From a checkpoint of a small image captioner: encoder activation relu.
Rows from block 2 of the image encoder of a small image captioner, named by matrix and row number. Rows with one number belong to one neuron. Each number is 128 + 24 x the weight over its row's rms, rounded and kept within 0 to 255. All counts start at 0. Numbers have three digits each.
After each neuron's rows are labels from the 100 images, of 14976, where the neuron reaches its highest value: "colour at peak" is the nearest of a few named colours to the mean colour under the peak. Only what is clearly more common there than usual is listed. The data: photos of plants and fungi (iNaturalist).
# fc1: MLP up (encoder.blocks.2.mlp.fc1.weight, 1280x320), inputs 0-159
# fc2: MLP down (encoder.blocks.2.mlp.fc2.weight, 320x1280, transposed), outputs 0-159

fc1.561:122142081150144080134148175130143117131122140160140141145168140126113115152098118118102105141078131114163120110109111164123075152138103118097123118131136141094105107106135156124140122135092139152118093128101149086131128105166136112136113164149124151116145109125093117156104131099102122140094131135181164118128129093133113151161140125129179149178138114155131193091135105122143075198124107139152141136140127154104171111133124127125151129136142133129141135111157170121171165150132114
fc2.561:162123122139137085100154129111152167143085141098126137113133136126143123078134093164108156128129152117127106121096128084128135123146155151136152095132142089163113173111104112179102106137086155157130141150088134109129134119137141112150124117073106115073128140157105105129097127128144122121134145125134153131143132098133135129114152155173139146134118094116171145121158129089110179131138130147167145130161150123139140138098117083138149133126106131091142141142141122107134134076109150
colour at peak: cyan

fc1.748:152137138095108128137105172135100115129137157159105169135173154164128150182151153092118071169129104107132134148113129161160100113134122121112119150161133155136121127096146135096104102116100149099106150118137128120104118097125090152123118124125155161136125059102131158177108174101096139106149121145159156107105112097158114126133089105074128144142133130128151157119123151137099068127104144113118132143083120155155143119098129168134131154114148095171108135110149156134114112132141126
fc2.748:140114130129118103135116092133116137132113119123177104135113107097136146150102128148144125091099142121072159156098118115131136212114125138129129138135134119158109141113114127168145134137154153171098126124139131109124153105116055141161118097144126138115137124138117131123144112148121142162115129136115135117157121138141114144114144131153127121127110076106138123133103104103129148140137132138162148135127133127139116133140131128138138132151159136131130159149132130167000159121123119
colour at peak: purple; red

fc1.637:102145142126171186157136139184114137122111152159127129131125152140126123157123135114101098157100100111138154162124144150141123133110120129125153134122113146124150127126146111125133114118090114063125122138159153150086107052158118200116158155125177121139144103125108136166148136126073154130134139144186098091121154112147151125106133117056120151163139121159140152085118124166113105146107138138159125123104133149106148106151096149130110185113170094152132120079122109130147119123132095
fc2.637:133128081104141116143119140114141158124139189130128131149107138098121146159128140144153116117103122096115170174134108152158131192138144108118146076150150153144127120144166161168127129111153148125132076133116143115145169115124045153149089064140139138116123134129132153134122089157145112117123120140104132121166161127145139158147135117112143128120111100150120125125128140091106135151145135134139153111107133086105135158142152109129140091176125120139139135153144144142027147080086126
colour at peak: purple

fc1.745:109095178151153165145084140158116159111117175116116193150118130112118146114162142100082113174120108144114102160150142147112137130102111159138168114143150153068128137114087120119130132127115130081124136075142134141114120110145139126117144150129117095118158085126126103125141139115104146097144125137155125063115106094138139143120079146091152164134117094140131125114152170122094128123072108084131126132141130156148101112147096126108098163130146129137145105098125129137147107109115102
fc2.745:140116121153120121138148138130104120090137162117128128130123119157141118142121123143134107159080156122088146163107126108135138183156098136136140117136110125146107139111155125143143132086101140144150136138155113106089140087102086131138137083126132144149119144106074125170158117144133156140139158148100110106124151124137114133116183133147098136099106122105157153128110105103090151120117135142181135147113176132104087108162104153115101154157154109126150140138113108113063163103140115
colour at peak: brown

fc1.588:129154154141152161126129170145146141143134157155095149153123164128120114155168135143114093151104131113180162119147129159179113129126149133115149136167164175131155091116175136113120116131134115072120135139145157126119158064169112184123111130200130147149145106120115150149121121136105103123136128144174151099153128124181171187133114110073139133131132125139113158120120125143123094162146153128144133139109130135099163134112127128097137148118159075149127112128136130118141101124132136
fc2.588:129137092122120126123117130129137142141132147092172124123122114106126163128103145142164158113105132140099158158101127128102137168120120115133121128121133140121133125097137133159148162133146160127109114113127122105152140115119067131158129104133139114112173151132128142106142102133149126103108150117134138111150137132133129110143150091116141111116135075161145117137133113106155126139160107112130153134125131096122121127136130139131109112208149139122142141142154169152000123118115117
colour at peak: purple; pink

fc1.426:096141090125140114138051190150133130166106163076147156188144074106104152130128102127135122149114067112144160138098144132149122140090114121127159110160147139093096136113104130158161138110127161113066122124123121116105125120127084137116084121110178079121137099110153110140130149099126115129160133143125112123139128106149135131130141093121151111129133115188093158135094160113111157132139108151083159121111103115133120116116146081107123123097129124115091122119096118141149151135135107
fc2.426:124118116141135129133100109156154128158140096141141115136115147126146096118136142156125123084115133162142132120161163084069134159153084130158092149131114159140144103148124133121160159117129130135142127128128099174166154161139113147140177175124093157162095138154095104103138100140116118144088109103127097115117140137108088088172143117115113087137099134101106140152126099127167160152159115136171098095155127165148132142121126146173123172128110139132133074104118094112113103144128123
colour at peak: brown

fc1.287:087152132161126099161120175140111128150133159099141186144135133153123159147141123103090100168151107104105133135141126175150131134103149132095120128129172126098172131122127128143111100101111122125089132083141141090103121101139114149109104105093115089130167087100133166164137130111076139096162151129185138111131096099139132146148089127120129147141141131122148125103099154137114103120098169133133147166074123129151148146142116143134120155117172109153109129114132143105113151114124142
fc2.287:159145137140159108141141144153095139137114116132142114139139112120123153132105103180132099143106144159059154171122117141126129196135127125127121108133109110152146130121097144163160141117150135154168130147114129129122155121159077111130131096110144135111092121110080111138114113123112138142127140146097141123201129107146107132139137154145131117106117086133124113111099089126108169136141133162155132141151124143123125125159165102146114122156161138117152177123144115132023167113108108
colour at peak: brown

fc1.50:132109172149104112135086133139125159137108151176142156127122165095107134131155160116122149126108115130142123098164137131106125130115176117160146108161137167172128073110149116062117151135135165065134149121124152142129131112146134157136152155109140127144130092118140166130162132139090134123158089133170132097107127132152134147162142144065137121152124132158131152140129168107141158129138140055112122109109108154110149169133131151157128146103111123197127120154101137160136130106152149
fc2.50:134106153135112085138137129135121143088111115146114163143110185118113136132135129156153117125102154116083134143165084129122109172123139125119119111130145123129140086139156121122106120109133169125141101135129124079125125077144123173105118122102098163104144112111142175121135116129118108119129127103192145116156117098154162174104101131136129133118136150132125166110111086130132119123138160130146138108129151118124136120122107131175112109161156121140112127141107131152062131074110132
colour at peak: purple

fc1.731:133127162146132132139102167136190149134122200108109123123141128127118115126114112138105106159093140143121128127121142139115103130095108144119158099137147145122139139170129074163104150110115135062125130106129139139109148137115133135163110141116122145150151141149093130131157111155111152131137133164137098070139123131175147130118139117090097115133124113124134167064102193081099118149154074130113137138124125173107142137116122165077148162147154127130118144118172134112151185134143134
fc2.731:148121153123126162169140080105134113127150073162155145134143187113116146150112132127154156116101119146116103124179124104134113163099141087153115159098106160142105145145172113134141122119125127088142113164126111143151149097130091128094141125122123167139121121088138112101120100137103082124131117107121159160120138157101112133130106124070130103086142126133148100135117101149131147117122144140163068133120140101130137147157148163149121130164106089140112116145132118131059090109118152
colour at peak: cyan; blue

fc1.20:111121118147156080107099153157129121144129131113149124140117127142123137151109106162094118161116129118130160109139155166141127150092129148136105115113152151123148108135136138141142135116130123104135113138125198082109123092131169157146150139162124114134138110126097136153138099130082177088144191138162156111149111107170123146183155127101122126130156109120117188110108112111136122152116095167111127138105125162099139096147128124077120160102125089138131123091136115167128155152128110
fc2.20:135114127175150117124115119078125148169128104140124165112142176117154179083111101103135147098113134136110133204126139076096131127162108125155100141140094148139120115141105083132129085149105141106168145136113105119129115169083127114120145132115129144130120089142122114069104133140173124140135131105144128146071130102122138123109094133110122146088117111111164123142132119129114113132120129142127130102154106121163138130175132139140127103189129149084113094180152104141056107080140137
colour at peak: cyan

fc1.627:109136085131128078106110119140102124125144153118124114118138100102180122147110124116158127114112117111112155147106124154146142110185159124076138121145138121091113123140108136133133143147126134175111119080106162097108097112120132143158127127152185105105153099187095099118099172067125141172089133134136139125127128103131134136135131130161128134154155122137130133124132139105165121121094118151142183136115132151142129114152126114096111124092146137095142122106095123132135156118114121
fc2.627:145132177131122136127090080120131132104140167128159138153102119117119150133141148125112178159121128097121103098123144137157132121107136141151124114105150128111102144106118156094174170153152099112126110119131153118140131138168119104166121108144126120132102097130126119108142117148073106166125122140091120112152119203108104138144157178131142130113143132074079065147113132104114171126107098120153114140130142096069090127116140124131109142150127105137133140140146109091150143157097150
colour at peak: yellow

fc1.408:109149078118135115094132145148140087145156123126116139162140125095144114166163121131151111151100096127162160147112130153155127136165078129096142156128118157084112114128129143126164135139098110113120130113130171114122089117112127151121142171162129144139139102138083078161137168125134143138098160136117148140153160133114126136136139088129138163145155113156068136073162118160141106168112099152146137131109132142141166071135129151088131131097145147129112111075151145100153097130133122
fc2.408:146134172121146151160143113123130134107101086150113125099132132106110113145113123132114110122096122148112141125128158094122126200143116104131143164128133156105113155113155134141140141118096133124162110127153117147129175100167081159137137119122104140164149138076134117129150086153127146112172138143144103081073138135117097142092127106101113109119111149063138110100107126139115133134105118094147094169094209143131156109166090136098112160128137089163141158129157101120091090125155125
colour at peak: yellow

fc1.248:118153168119189183136153135181119133142110118147119134159126143122118114131142139140120077131132128155136145158147147154127112142120141139125092128138155161142131141092137164136136132110144119069108178128144143151123110104170163120112113128120156129135112121115122130133119140138084145116135122144172139113186119100132132151131097114062142158143130068115117181101131113171107109150148100138164151136144127160136157096134116110096125145137126119125156089097122143134143077131131120
fc2.248:132113142098114159170140107122121097113155105149130136118129164119129125173120159115143135147115094151112128140133155099123129202118090111141139154133100158122081140119152109122162115112117112088155125158125108167136120113105062147097153132130154182176151137074107093115149084114127119131141119121093155145122147124112112130116102099080122132089125131125134114110119115134109137104123124130173086157092159128108130128158121176130098131192120099157113122123139104132074097108140129
colour at peak: purple; pink

fc1.624:149130069137137121178140149145069121134136184101131088112131094157142149120103173091159109121143111103093129145060137168122158102122087127098115097120107108117135152138086181160119111116156138173152129095123132125128100127139127108146142093151171089114091106124102122154107161106138141127135170132120105133148131114134113140159151132150124139125087103167120112115125140110127103100093148112132173146133125136157121138172169123104166118114146147121114154125115136113120135118113113
fc2.624:114126147156132153147141114129146143190150087151126179148141145096113141124108100111148137107089133138127135175136134100079101150151123109140150147136100182109146121157152105120109100125131107079123108150135124138161164142099103150114144134132123160131117107111156128060113110140163076131134098094151133145106130139108144147113102091075130126119147119113121125117089097159140113147150116168112100108152123129141127104143121147176130123144118110119117093138144112138080061102136123
colour at peak: yellow

fc1.211:126176091125137114104137144170112128134121127101120102129132098122154118147118125130138109132116105127107183114096139153155127142142118134080111145111117138105123098125124103130147126118125130151104130088099127097095062106150110138167131140145196082114150120139120101152106154074123152140116175129116110115173139097133119113124130086135104129129133095149135154069150101161147127142086142150120157113121120151156136101142099124081125142125131128102149110086094125126150193128116098
fc2.211:159125141140098117124132102090104146112132157119155165159156147126116162128109116150131134143106150095166141112123125139143090109131142104124144101168154136136107182127153172137127108136151133099114162147136165109180139149145145120143073055106135157116086120127118126102123121150129089153133097119101133117142137190103075140148139140112152125148124125094120103111088158115132141128141112108098139147158136082122120148154183103160152125121093090147132130162148149076173118124087167
colour at peak: yellow

fc1.394:152134109124199164150143191169143135113121168144083117153146094077125120121117158149152094155139116129118133180099124145148140153091086156097108118116126140129106096115086167150149138134159102124127130119115141139102103156161118111170138110138143109118104120129112146150097156126139121124133143174106130115156138088147105124122161134127131150132106102153084157111116129101103098155122123110095128135171123133164124087111149102088105121132134141107161144101115161137139142154097063
fc2.394:127092146143110123127110164127130096106147127140103113118099093122126078123113134095145111148090142169094157141138149126146138131146124119128130133142153134127139127086134120095127165118129148139150148128176126151123166072113101157139160137148114124179133126095084163116162108158106155092152135162148111100101116116123138128112136120135089093147090147112113136152139150132108106115104112068165132161088131161094089112136125180114095159137173131163132107145159134114088101152144126
colour at peak: brown; black

fc1.283:119127198093115182132117125130111119129132135145139158155149159127111128165140140104144075134120100141145139141152136137158112135110150157132136144149141194114135159116164149113131116113119098043126131130142138151116121093138123148114112137134151146153119108113125134133129158137089130133161096145152119125119107129132128153120099101029161145141100134119111139128117138152123114165134133098128130120103123135127147120130145154135143127122118099177089101124135132144148105123122141
fc2.283:137124148076073136176102111130119096105142115132152124132141123093132142159094173101175138112106103157111140137101124101120121208100130126143135134163144138144083157101153131121128150119133156117115149115115132111149134121098072134133107106146166145142154132113141135090171136138123126143120127146130158135114110140140098152106129099115135126129121113115126120156131129080142105126151145090133154157118115100103114132129140162137152127145142129163104144181109145154059127139119133
colour at peak: purple; pink

fc1.535:105114122126137151133139155140099125118109122070101144127139095139121122136180142136118114186161095118100107103147107171160135115078152108082138128098158137120143085111128126097148158096140131111124123102138119119103126108157083135122149132091113087116173134112118102134158114116054145079142140196137096116154136141147133130144130093095124135132139135152132131107146162179107098127104153107148141141098131127141157158138153154123112143121180134146146140113138159086091143147094113
fc2.535:115139144124144112122122123094134146194137111115154134138164119143154196138130105174142150199104131111090111152139136155127144169114134134122141128148123144103111135110102124150158151127153138129123122133109157115135150137124087093135106100129145127115146108149102111114110113143119119119100123128122177138154131132125110126129134126102181148064153057132127098127099078127126144137131121155156136154136122136144105109118158112145145123187108147101129125136160150166064165124090145
colour at peak: brown