{
  "model": "image captioner",
  "dataset": "photos of plants and fungi (iNaturalist)",
  "train_examples": 90422,
  "image_size": 64,
  "crop_scale_min": 1,
  "horizontal_flip": true,
  "translate": 0.12,
  "cutout": 0.4,
  "tokenizer": "word",
  "vocab_size": 1482,
  "encoder_arch": "resmlp",
  "encoder_norm": "layernorm",
  "encoder_norm_position": "res_post",
  "encoder_activation": "relu",
  "encoder_mlp_ratio": 4,
  "encoder_parallel_block": false,
  "encoder_inner_norm": false,
  "encoder_drop_path": 0.1,
  "encoder_patch_size": [8, 8],
  "encoder_conv_stem": false,
  "encoder_layers": 10,
  "encoder_width": 320,
  "fusion": "prefix",
  "label_smoothing": 0.05,
  "decoder_width": 128,
  "decoder_layers": 6,
  "decoder_norm": "layernorm",
  "decoder_norm_position": "pre",
  "decoder_activation": "gelu",
  "decoder_mlp_ratio": 4,
  "decoder_head_dim": 48,
  "decoder_fused_qkv": true,
  "decoder_bias": "all",
  "decoder_qk_norm": false,
  "decoder_layer_scale_init": 0.01,
  "decoder_parallel_block": false,
  "decoder_inner_norm": false,
  "decoder_positions": "learned",
  "decoder_prefix_bidirectional": true,
  "decoder_connector": "mlp",
  "decoder_tie_embeddings": false,
  "init": "orthogonal",
  "residual_init": "none",
  "optimizer": "adamw",
  "lr": 0.00093,
  "beta1": 0.9,
  "beta2": 0.999,
  "eps": 1e-08,
  "grad_clip": 3.0,
  "steps": 21000,
  "batch_size": 128,
  "epochs": 29.7,
  "lr_schedule": "cosine",
  "final_lr_fraction": 0,
  "warmup_steps": 630,
  "weight_decay": 0.1
}
Rows from block 3 of the image encoder of a small image captioner, named by matrix and row number. Rows with one number belong to one neuron. Each number is 128 + 32 x the weight over its row's rms, rounded and kept within 0 to 255. All counts start at 0. Numbers have three digits each.
After each neuron's rows are labels from the 100 images, of 14976, where the neuron reaches its highest value: "colour at peak" is the nearest of a few named colours to the mean colour under the peak. Only what is clearly more common there than usual is listed. The data: photos of plants and fungi (iNaturalist). In brackets: how many of the 100.
# fc1: MLP up (encoder.blocks.3.mlp.fc1.weight, 1280x320), inputs 107-213
# fc2: MLP down (encoder.blocks.3.mlp.fc2.weight, 320x1280, transposed), outputs 107-213

fc1.228:131089132136085141164153113171139118118075142151157072121162087132124101137113102155107106157138086129126142141127137122086145110161090142106096175148136089142158139079164134105141159122123080120185068040123157116121071104094096098153163187140146156143081142085138078126126129151122124190134099114123090115124164131155136
fc2.228:110151147088162135189161126183161153153127111106174124171107148125095074144161119174046158093100155118183169110137180217162107127140115087135122075127134128132115061188155116158145137055157132120153134128136087058129132134125162099092126086158187148133143113107092149144108120148110106186120152136123092067072135114096108
colour at peak: purple (36)

fc1.675:112088142154053115127180087159126119116132213161139106182168088171138141133063110126135079155133098128119148125115135121094177125124095135069084178180122090131149133124110120164100183107066147098201130059129118137091067130118067137136142166158098114101137145120113102095121127101120118192107128162088085175163189095107132
fc2.675:106125164106102135173154161147129183124146126102090167117173163078092037132083111113121132140128153109142082092086174245140166119188143097136113178114091173118119078144140105075109095087081140120200151157147076126065107133147103059147146102112152124170150000163123113106113111098208148081141113103126177153110131102107144
colour at peak: purple (28)

fc1.85:158104131140212147165151161116089110109123154142144099114160123138079161197124143137160101114080107107080145154112048112155105107078120100127152196114127102141136178081129056151124158191153083129248107076137085147099095137148109137114176175172110134149125255124127134111146165137129055114109153127139135106100119114129153
fc2.85:149135148156164126079118127095110119121182087138107090140092119155047074115113144101106042126144098177136157123218128168139142119101180064093122117142154138181134135153184151154150152124074086166124080111157153166122084135221076116115115102158081159102120106198132167130129166134159111117125093161139221162158112109137100
colour at peak: green (37); yellow (27)

fc1.691:139090150077128093126143137113162118152079128112156163137132083155094091159122126093170117116154136107104085162181088139105118125112080106098109152142141141167103133083132096066103177153153095180163085114168141093082093054138094063152145142136115133151077163117173097146062150125041175090148104083127090153119102130191152
fc2.691:105081081125098114104089115128096134096098073165148124085125172178128106056123130120108146101138146153126197121039162140127085157122129157138131089096055148144089103179123139147138110127144124040073104144152096125118102122161129107143057155126108088099080125102130101125154108147152144115154113143105161128137195128181125
colour at peak: pink (25)

fc1.90:126096113120204150138142089085195105126087132142147121113161124186137129197065153110162160191137079154102080123103098127157068088084102128170114176193097079103129098111148091079083116127170145123171160090122147126110101084111161087127175133129179178174190201113168090138117144153155030165151159126134112113121176101139160
fc2.90:161169179097155153134170095104138151150141102158092082139104134176108079121112152101112078151151139178114087102142096156115168125123140033114084139200132125124147163143144132172103087124098160082171113093136129112111044150109121114103120088101101132090172084199120072151137140167188117126114142121099173122168165082093096
colour at peak: yellow (68); green (26)

fc1.155:115153143110158124117167153147162132151110161149120140116131108160193183175113094123140164140165096151115107157153089177160123155126103119165102193171159114137124151097122064081094145163171092145182144131118167070131166089103135111126148153138164168177172183107133119148059107155065068089103133148143095136122124089107231
fc2.155:143115128052135129115151142069139158134130120208165137079143172191097118159093144075152077167137150171111154168097055088058186112056156126139082127148116072155158191090178153167107124189138130066102124111208097165109032139137140088118132073102119174127120116120155060148126125161122199085110153133133127079148189129147118
colour at peak: green (60)

fc1.403:171098164086122084106110127113156167129063172121151175155133126030092099110118173146104134095158160073151072143122113103075116139139142108139108114113102116162122123134143138083133088161112129152166143153151110084113123121107147147135120103110111124148177108113142142196150110107077136157161112133133101068135116158119119
fc2.403:074142131131153119091127051156144070143108121171173114148112122165121164079112113163121109154159148151152136055141102193123108165161098132099066097158102153127128141146134094094115127132177135156157162156126146093127120094121140123110035154141099107116146133156114064156174084136142070152223116130073080132139174116151129
colour at peak: grey (75)

fc1.734:143133156121135123147166147080165131155088119137128135142160116141167148193109142124149136141165095164063157201133105124154126146138124085164142213212123130154100143097140111111058170139227080144209114117165188108067153083134119070173128135133148138127111187108154108119100148165083118122117097090118109174151106094126184
fc2.734:148115148056130119120124162059096215095160117180152132083111130166113147135145090116140111167133193156150119149125104109083150094075162135139104080119144126135143138130196156162148120144114165126058138130148092158132054157137130095172171044119141151141094124048110073090138143176096158057135138153156175047151128113169111
colour at peak: green (83)

fc1.190:150108163083109134169134111111152120127084158141155099092144098107095093135124147144118161138159128160077103111137115060106147156103106036141099195139106131162125152130137093073101132148132133116168130092167160129138107102111143150127156129158115130161125177122139130135122147139108125155095156136149100157183144168159180
fc2.190:097121132135183158134132164128053157148096092104097132144104154105127119144172154176192171112057162124168123108066165098166085135173114162138145145125132198110147151160137064105111126144157147113074082149091050125093106163114182159106156131150143108115161139119142115152175150134159103095101141073104186087089063121103095
colour at peak: black (86)

fc1.67:185096152097140069113100095130127108141146168132102118117093078149115139162138074099142113079149092111126100166162081141102138120092109077101073146179112130170136175100127084089107127175113141171150079105110169083118092107110103113138177091121111190152098168083142135152071114092080116085161143117169154078122067132142162
fc2.67:125123088119086133163082131089089119078164113176120106086107166100157130112110096104167108108078168111177171100104128173121124145086148118149119084133160172129147128178134159106148121116158122089006135152078121131132090198127117124140107176105116091052123102086130096102166148207164117154164159108114139096184225138170139
colour at peak: pink (27)

fc1.715:161127120145112135129184147144102153187114137110194142084130161120159073083189095150162118135130149091162120119114117173108156149164119171116114149083107126154142114107131152153095144134148154145159112123131159120102107096114108122158148186170142086127130119108126147146115098098066191161099174174150112133169141082187135
fc2.715:032134143108130157151159129083129161087135132139122167103159183111083115144116119114153151176117152139104104151134141150143148148113141159150133146138158165113123169120160096064160158142136105146169144150170053159119100146171145101123128110135123117154113085170164099076143143179157144033101139083101157143136161116163156
colour at peak: pink (37)

fc1.423:107204130148183156144162153138137146148123131144084152142189138069128134148099185096135134112115113142137159125150114080152110134126106162141130157109188146120111187109165096153142115149088121113179182107120111093144154175108172179041127097080111149117204168215133166141178116137141123082136138118127159065133132113060119
fc2.423:120148135164148142131098120171102133135136127047098153213139147087133135128143193148114135107147096137106164094170167143162116113197140096100115107131114151166091051183084134107127132071103101136123109138135171077097230146131150145125084144160136098091107104161134171138119136080158116122104126074120162168124060140114102
colour at peak: grey (88)

fc1.315:065138123166143099157157132126099141147108136170130118113127052131101159140104130134124191092120147114140166160174089131146152152113116106115098175135137119116147196089119072161081145170149080197221137135108080138132127099126124170090150137161086097181169158174148159149116133094104121120146131139165128112093148127070148
fc2.315:146120139123141097153165067161105196125171152132087086097136158091107093166145080093128107116147117087145174159136103145100161129131164041129133092176109150135126131114120122130096120129085093177158107127139097127107112118147121117103101094139106144177107082146092149158118131164107118158152136132142163160138109159079129
colour at peak: grey (81)

fc1.732:100068153120132082161130028089165155112089124135170111148172106154129104181042153095144187147115165104098087106149109161108099095072138086149123144156066129113116122139088123062047093106174148176165165076128115178108099039116109112183120134122137100175142104112169090141108157129101089160171155108137079157135183128125116
fc2.732:176101145040136078075206080091138171157132143176101091101144192132122124155120123134095139170162138146134031143109108118092135133158153133172121089148120127097132167161151089093099042177096172133175136132163068174111064125102135154165115083106147122146162097113156082125178139143116111124128154146121145116154137108136146
colour at peak: black (38)

fc1.192:106135116138131098089130123127118122145120131184134137089143151089079151138097156105128171117116144145136132158125076050143132147121138111128122126126124140154080138148116116141122097148074093146173126082117058103119139142177149145078152096146112094142162178186163104169097124155111111101130132072165160122101192189122161
fc2.192:124146153095130127129125108148148157131122122145146131129182125113091000126124112106087138151145159115147171104141124255224070109148119051111098082111139243158125099222125128133130114125137168123119166150148159113109142104147135126146127125140167120128136062136094133114100126164132083141089132104132212094133138141092092
colour at peak: green (77)

fc1.99:110087121069143115121090099139151102108175165108043111121110127130155144140106065155111174101128118133131147154096143082126122160102152144123115124169088095127119075129096114111130116090071153130109099196086123108164116148139151138148147113122159157164107168129124088123110129143225118147088151131079129138118125224138151
fc2.99:147128120116121157174138142104117160117131110140123124155115138123077038135151108114128136157152124102174116064148073255209117129133110050118096108100140249147139151250148087120134105132126123138181119117108103121121111108152114126131155106143154130133100002160073131136096138135146117112128129093141255104105136146107117
colour at peak: yellow (49); orange (44)

fc1.373:082146167136192107137119172141089153137148126121073134132157137129135169125071155102161145112120165124101140154146137100141108210097142093164143138175158113127093116104126073144122149127097089141194151153102107125119189136134114134104158171152071106148187215180146102134157097179133087089154137099101165115142139122050146
fc2.373:122146136080112133127118084114166170136157109135103136120132158109046000115130123094061139146139152137161129115150149207234066103149143040139119052105144232165117116194195138148155104123142143142124166154148137152107131131120133109144139093127141141110138059168125129115141142188108117110104132130132186099136190134112101
colour at peak: green (89)

fc1.451:110156107121092075094150092093114099098137159194135109130101077095125140084131083110141132129187159154106131101125064153152130163120129100157025143147166157128109204122116055103122108220125117126163133124099175121120058126107102113127127119112139120148122161108125105100095121111089146081108121156140159141163164088130191
fc2.451:139147167173147163161102152126097102097114091075075133155200126134171215141101156120158124124132128148089173122124165093095118114143116174116144127157095105135094102081135183192091133026096148115124116119096136145095149140102136082104108123173096071046154162146161080107159141111184086128156170043056105145131110080134114
colour at peak: black (74)

fc1.243:112113101146086136126146132113127147171102095167109118152150156084136124094076128109178136134103113061145144137190121101074178126102096098120158178141123129110176173041116127149109121146108117173176137122091122148100109083106103177142147132132036047104120099213147089122151122150142137105170127084152120104093132145069107
fc2.243:120117137131117116167165122118125186133198123135069152125102169087090075123127119105089162132135126103167132124088198163191128132181161053171098119125106179128086081188140122114155090101108099151209135151125122143119138124166167110137157086140154155201107008144120116128167134166177118114147140102114249142119121144082124
colour at peak: purple (33)

fc1.183:115133188147189091076091182151130113103112137144129173145079080122097098128192159144136104115138160129171086140142078119134112146181075095082125134156190136148150141106133109107169190158142050159147123135109149068116153136157128062108123109178095145168113134112153159138141103135055091093134079094076081121092081096149132
fc2.183:154113127116137090131077083166065122099184116143167078095104127130117086129128103122106145089116191120159151106140126207123091138079187085145109054124110195129137126187143136082146090123182197132042135150111121119163113136148119149158118119143136125100119109077085104129146161175165108149206092144121179107163204165153115
colour at peak: grey (83)

fc1.211:106172112121082103128168081110071134104134141162105110118140057085083152072145095101129148116163172144130148109127076158146139136118121130173061134124141138109113209121107066125128114203074115153140134110063146152120076128101104148115131146120130124155095150142135110062118118084099178091128119149135158140151166118122191
fc2.211:134147170186147190148119160103087104098127107073068139164186137112179197135103151112164119106127135146088146139080171071094130097152130178105138138133088107148124112072120174164108141046105125131146092133121128153082163142119160115111127114168115107074122163143152095130161152098171125099147150026080114151123077097141097
colour at peak: black (77)

fc1.161:113107173179200065149162105188127131122131159129088126169159121145112197142070164142149118113135142125125179124159079114124145146123154051137103179171102141075129145119083069149046096150122110169221151103086132138096150119122039147107126163133089107115175240124131139104121138104149031150150129149163128141162105117093125
fc2.161:116132117108111117104127073103146156159150085130098115126074143120040056078143109089103135129166152123140126117163140218205058128120136046152131071139115208148096131232185136155158066123136179143136144155127158185095116129132118134144169085125138149137140074186129122106143142146162121112143098121150224117159189113101124
colour at peak: grey (74)

fc1.354:086128091110192145125142165103149103121095154184163152118112093157104142205103107132147155160121094134094107143117106169177076154093102113164132143152122113121109130089102063097154160187166088106176155108114105108170111138130146142105182165149117131183148228127128128175092129176105061131117138135103106115097188111128220
fc2.354:161144157060165171137116136109159177124172118176140136128139138168063006173132126066120078149121133162134142155164059142157170102095138044138134113154184121181131146132188194172139144154110097130111142064171113182105075142159155095118150054120133163127143109164114126143092122151110156092068160133133173082129153151133108
colour at peak: green (64); yellow (26)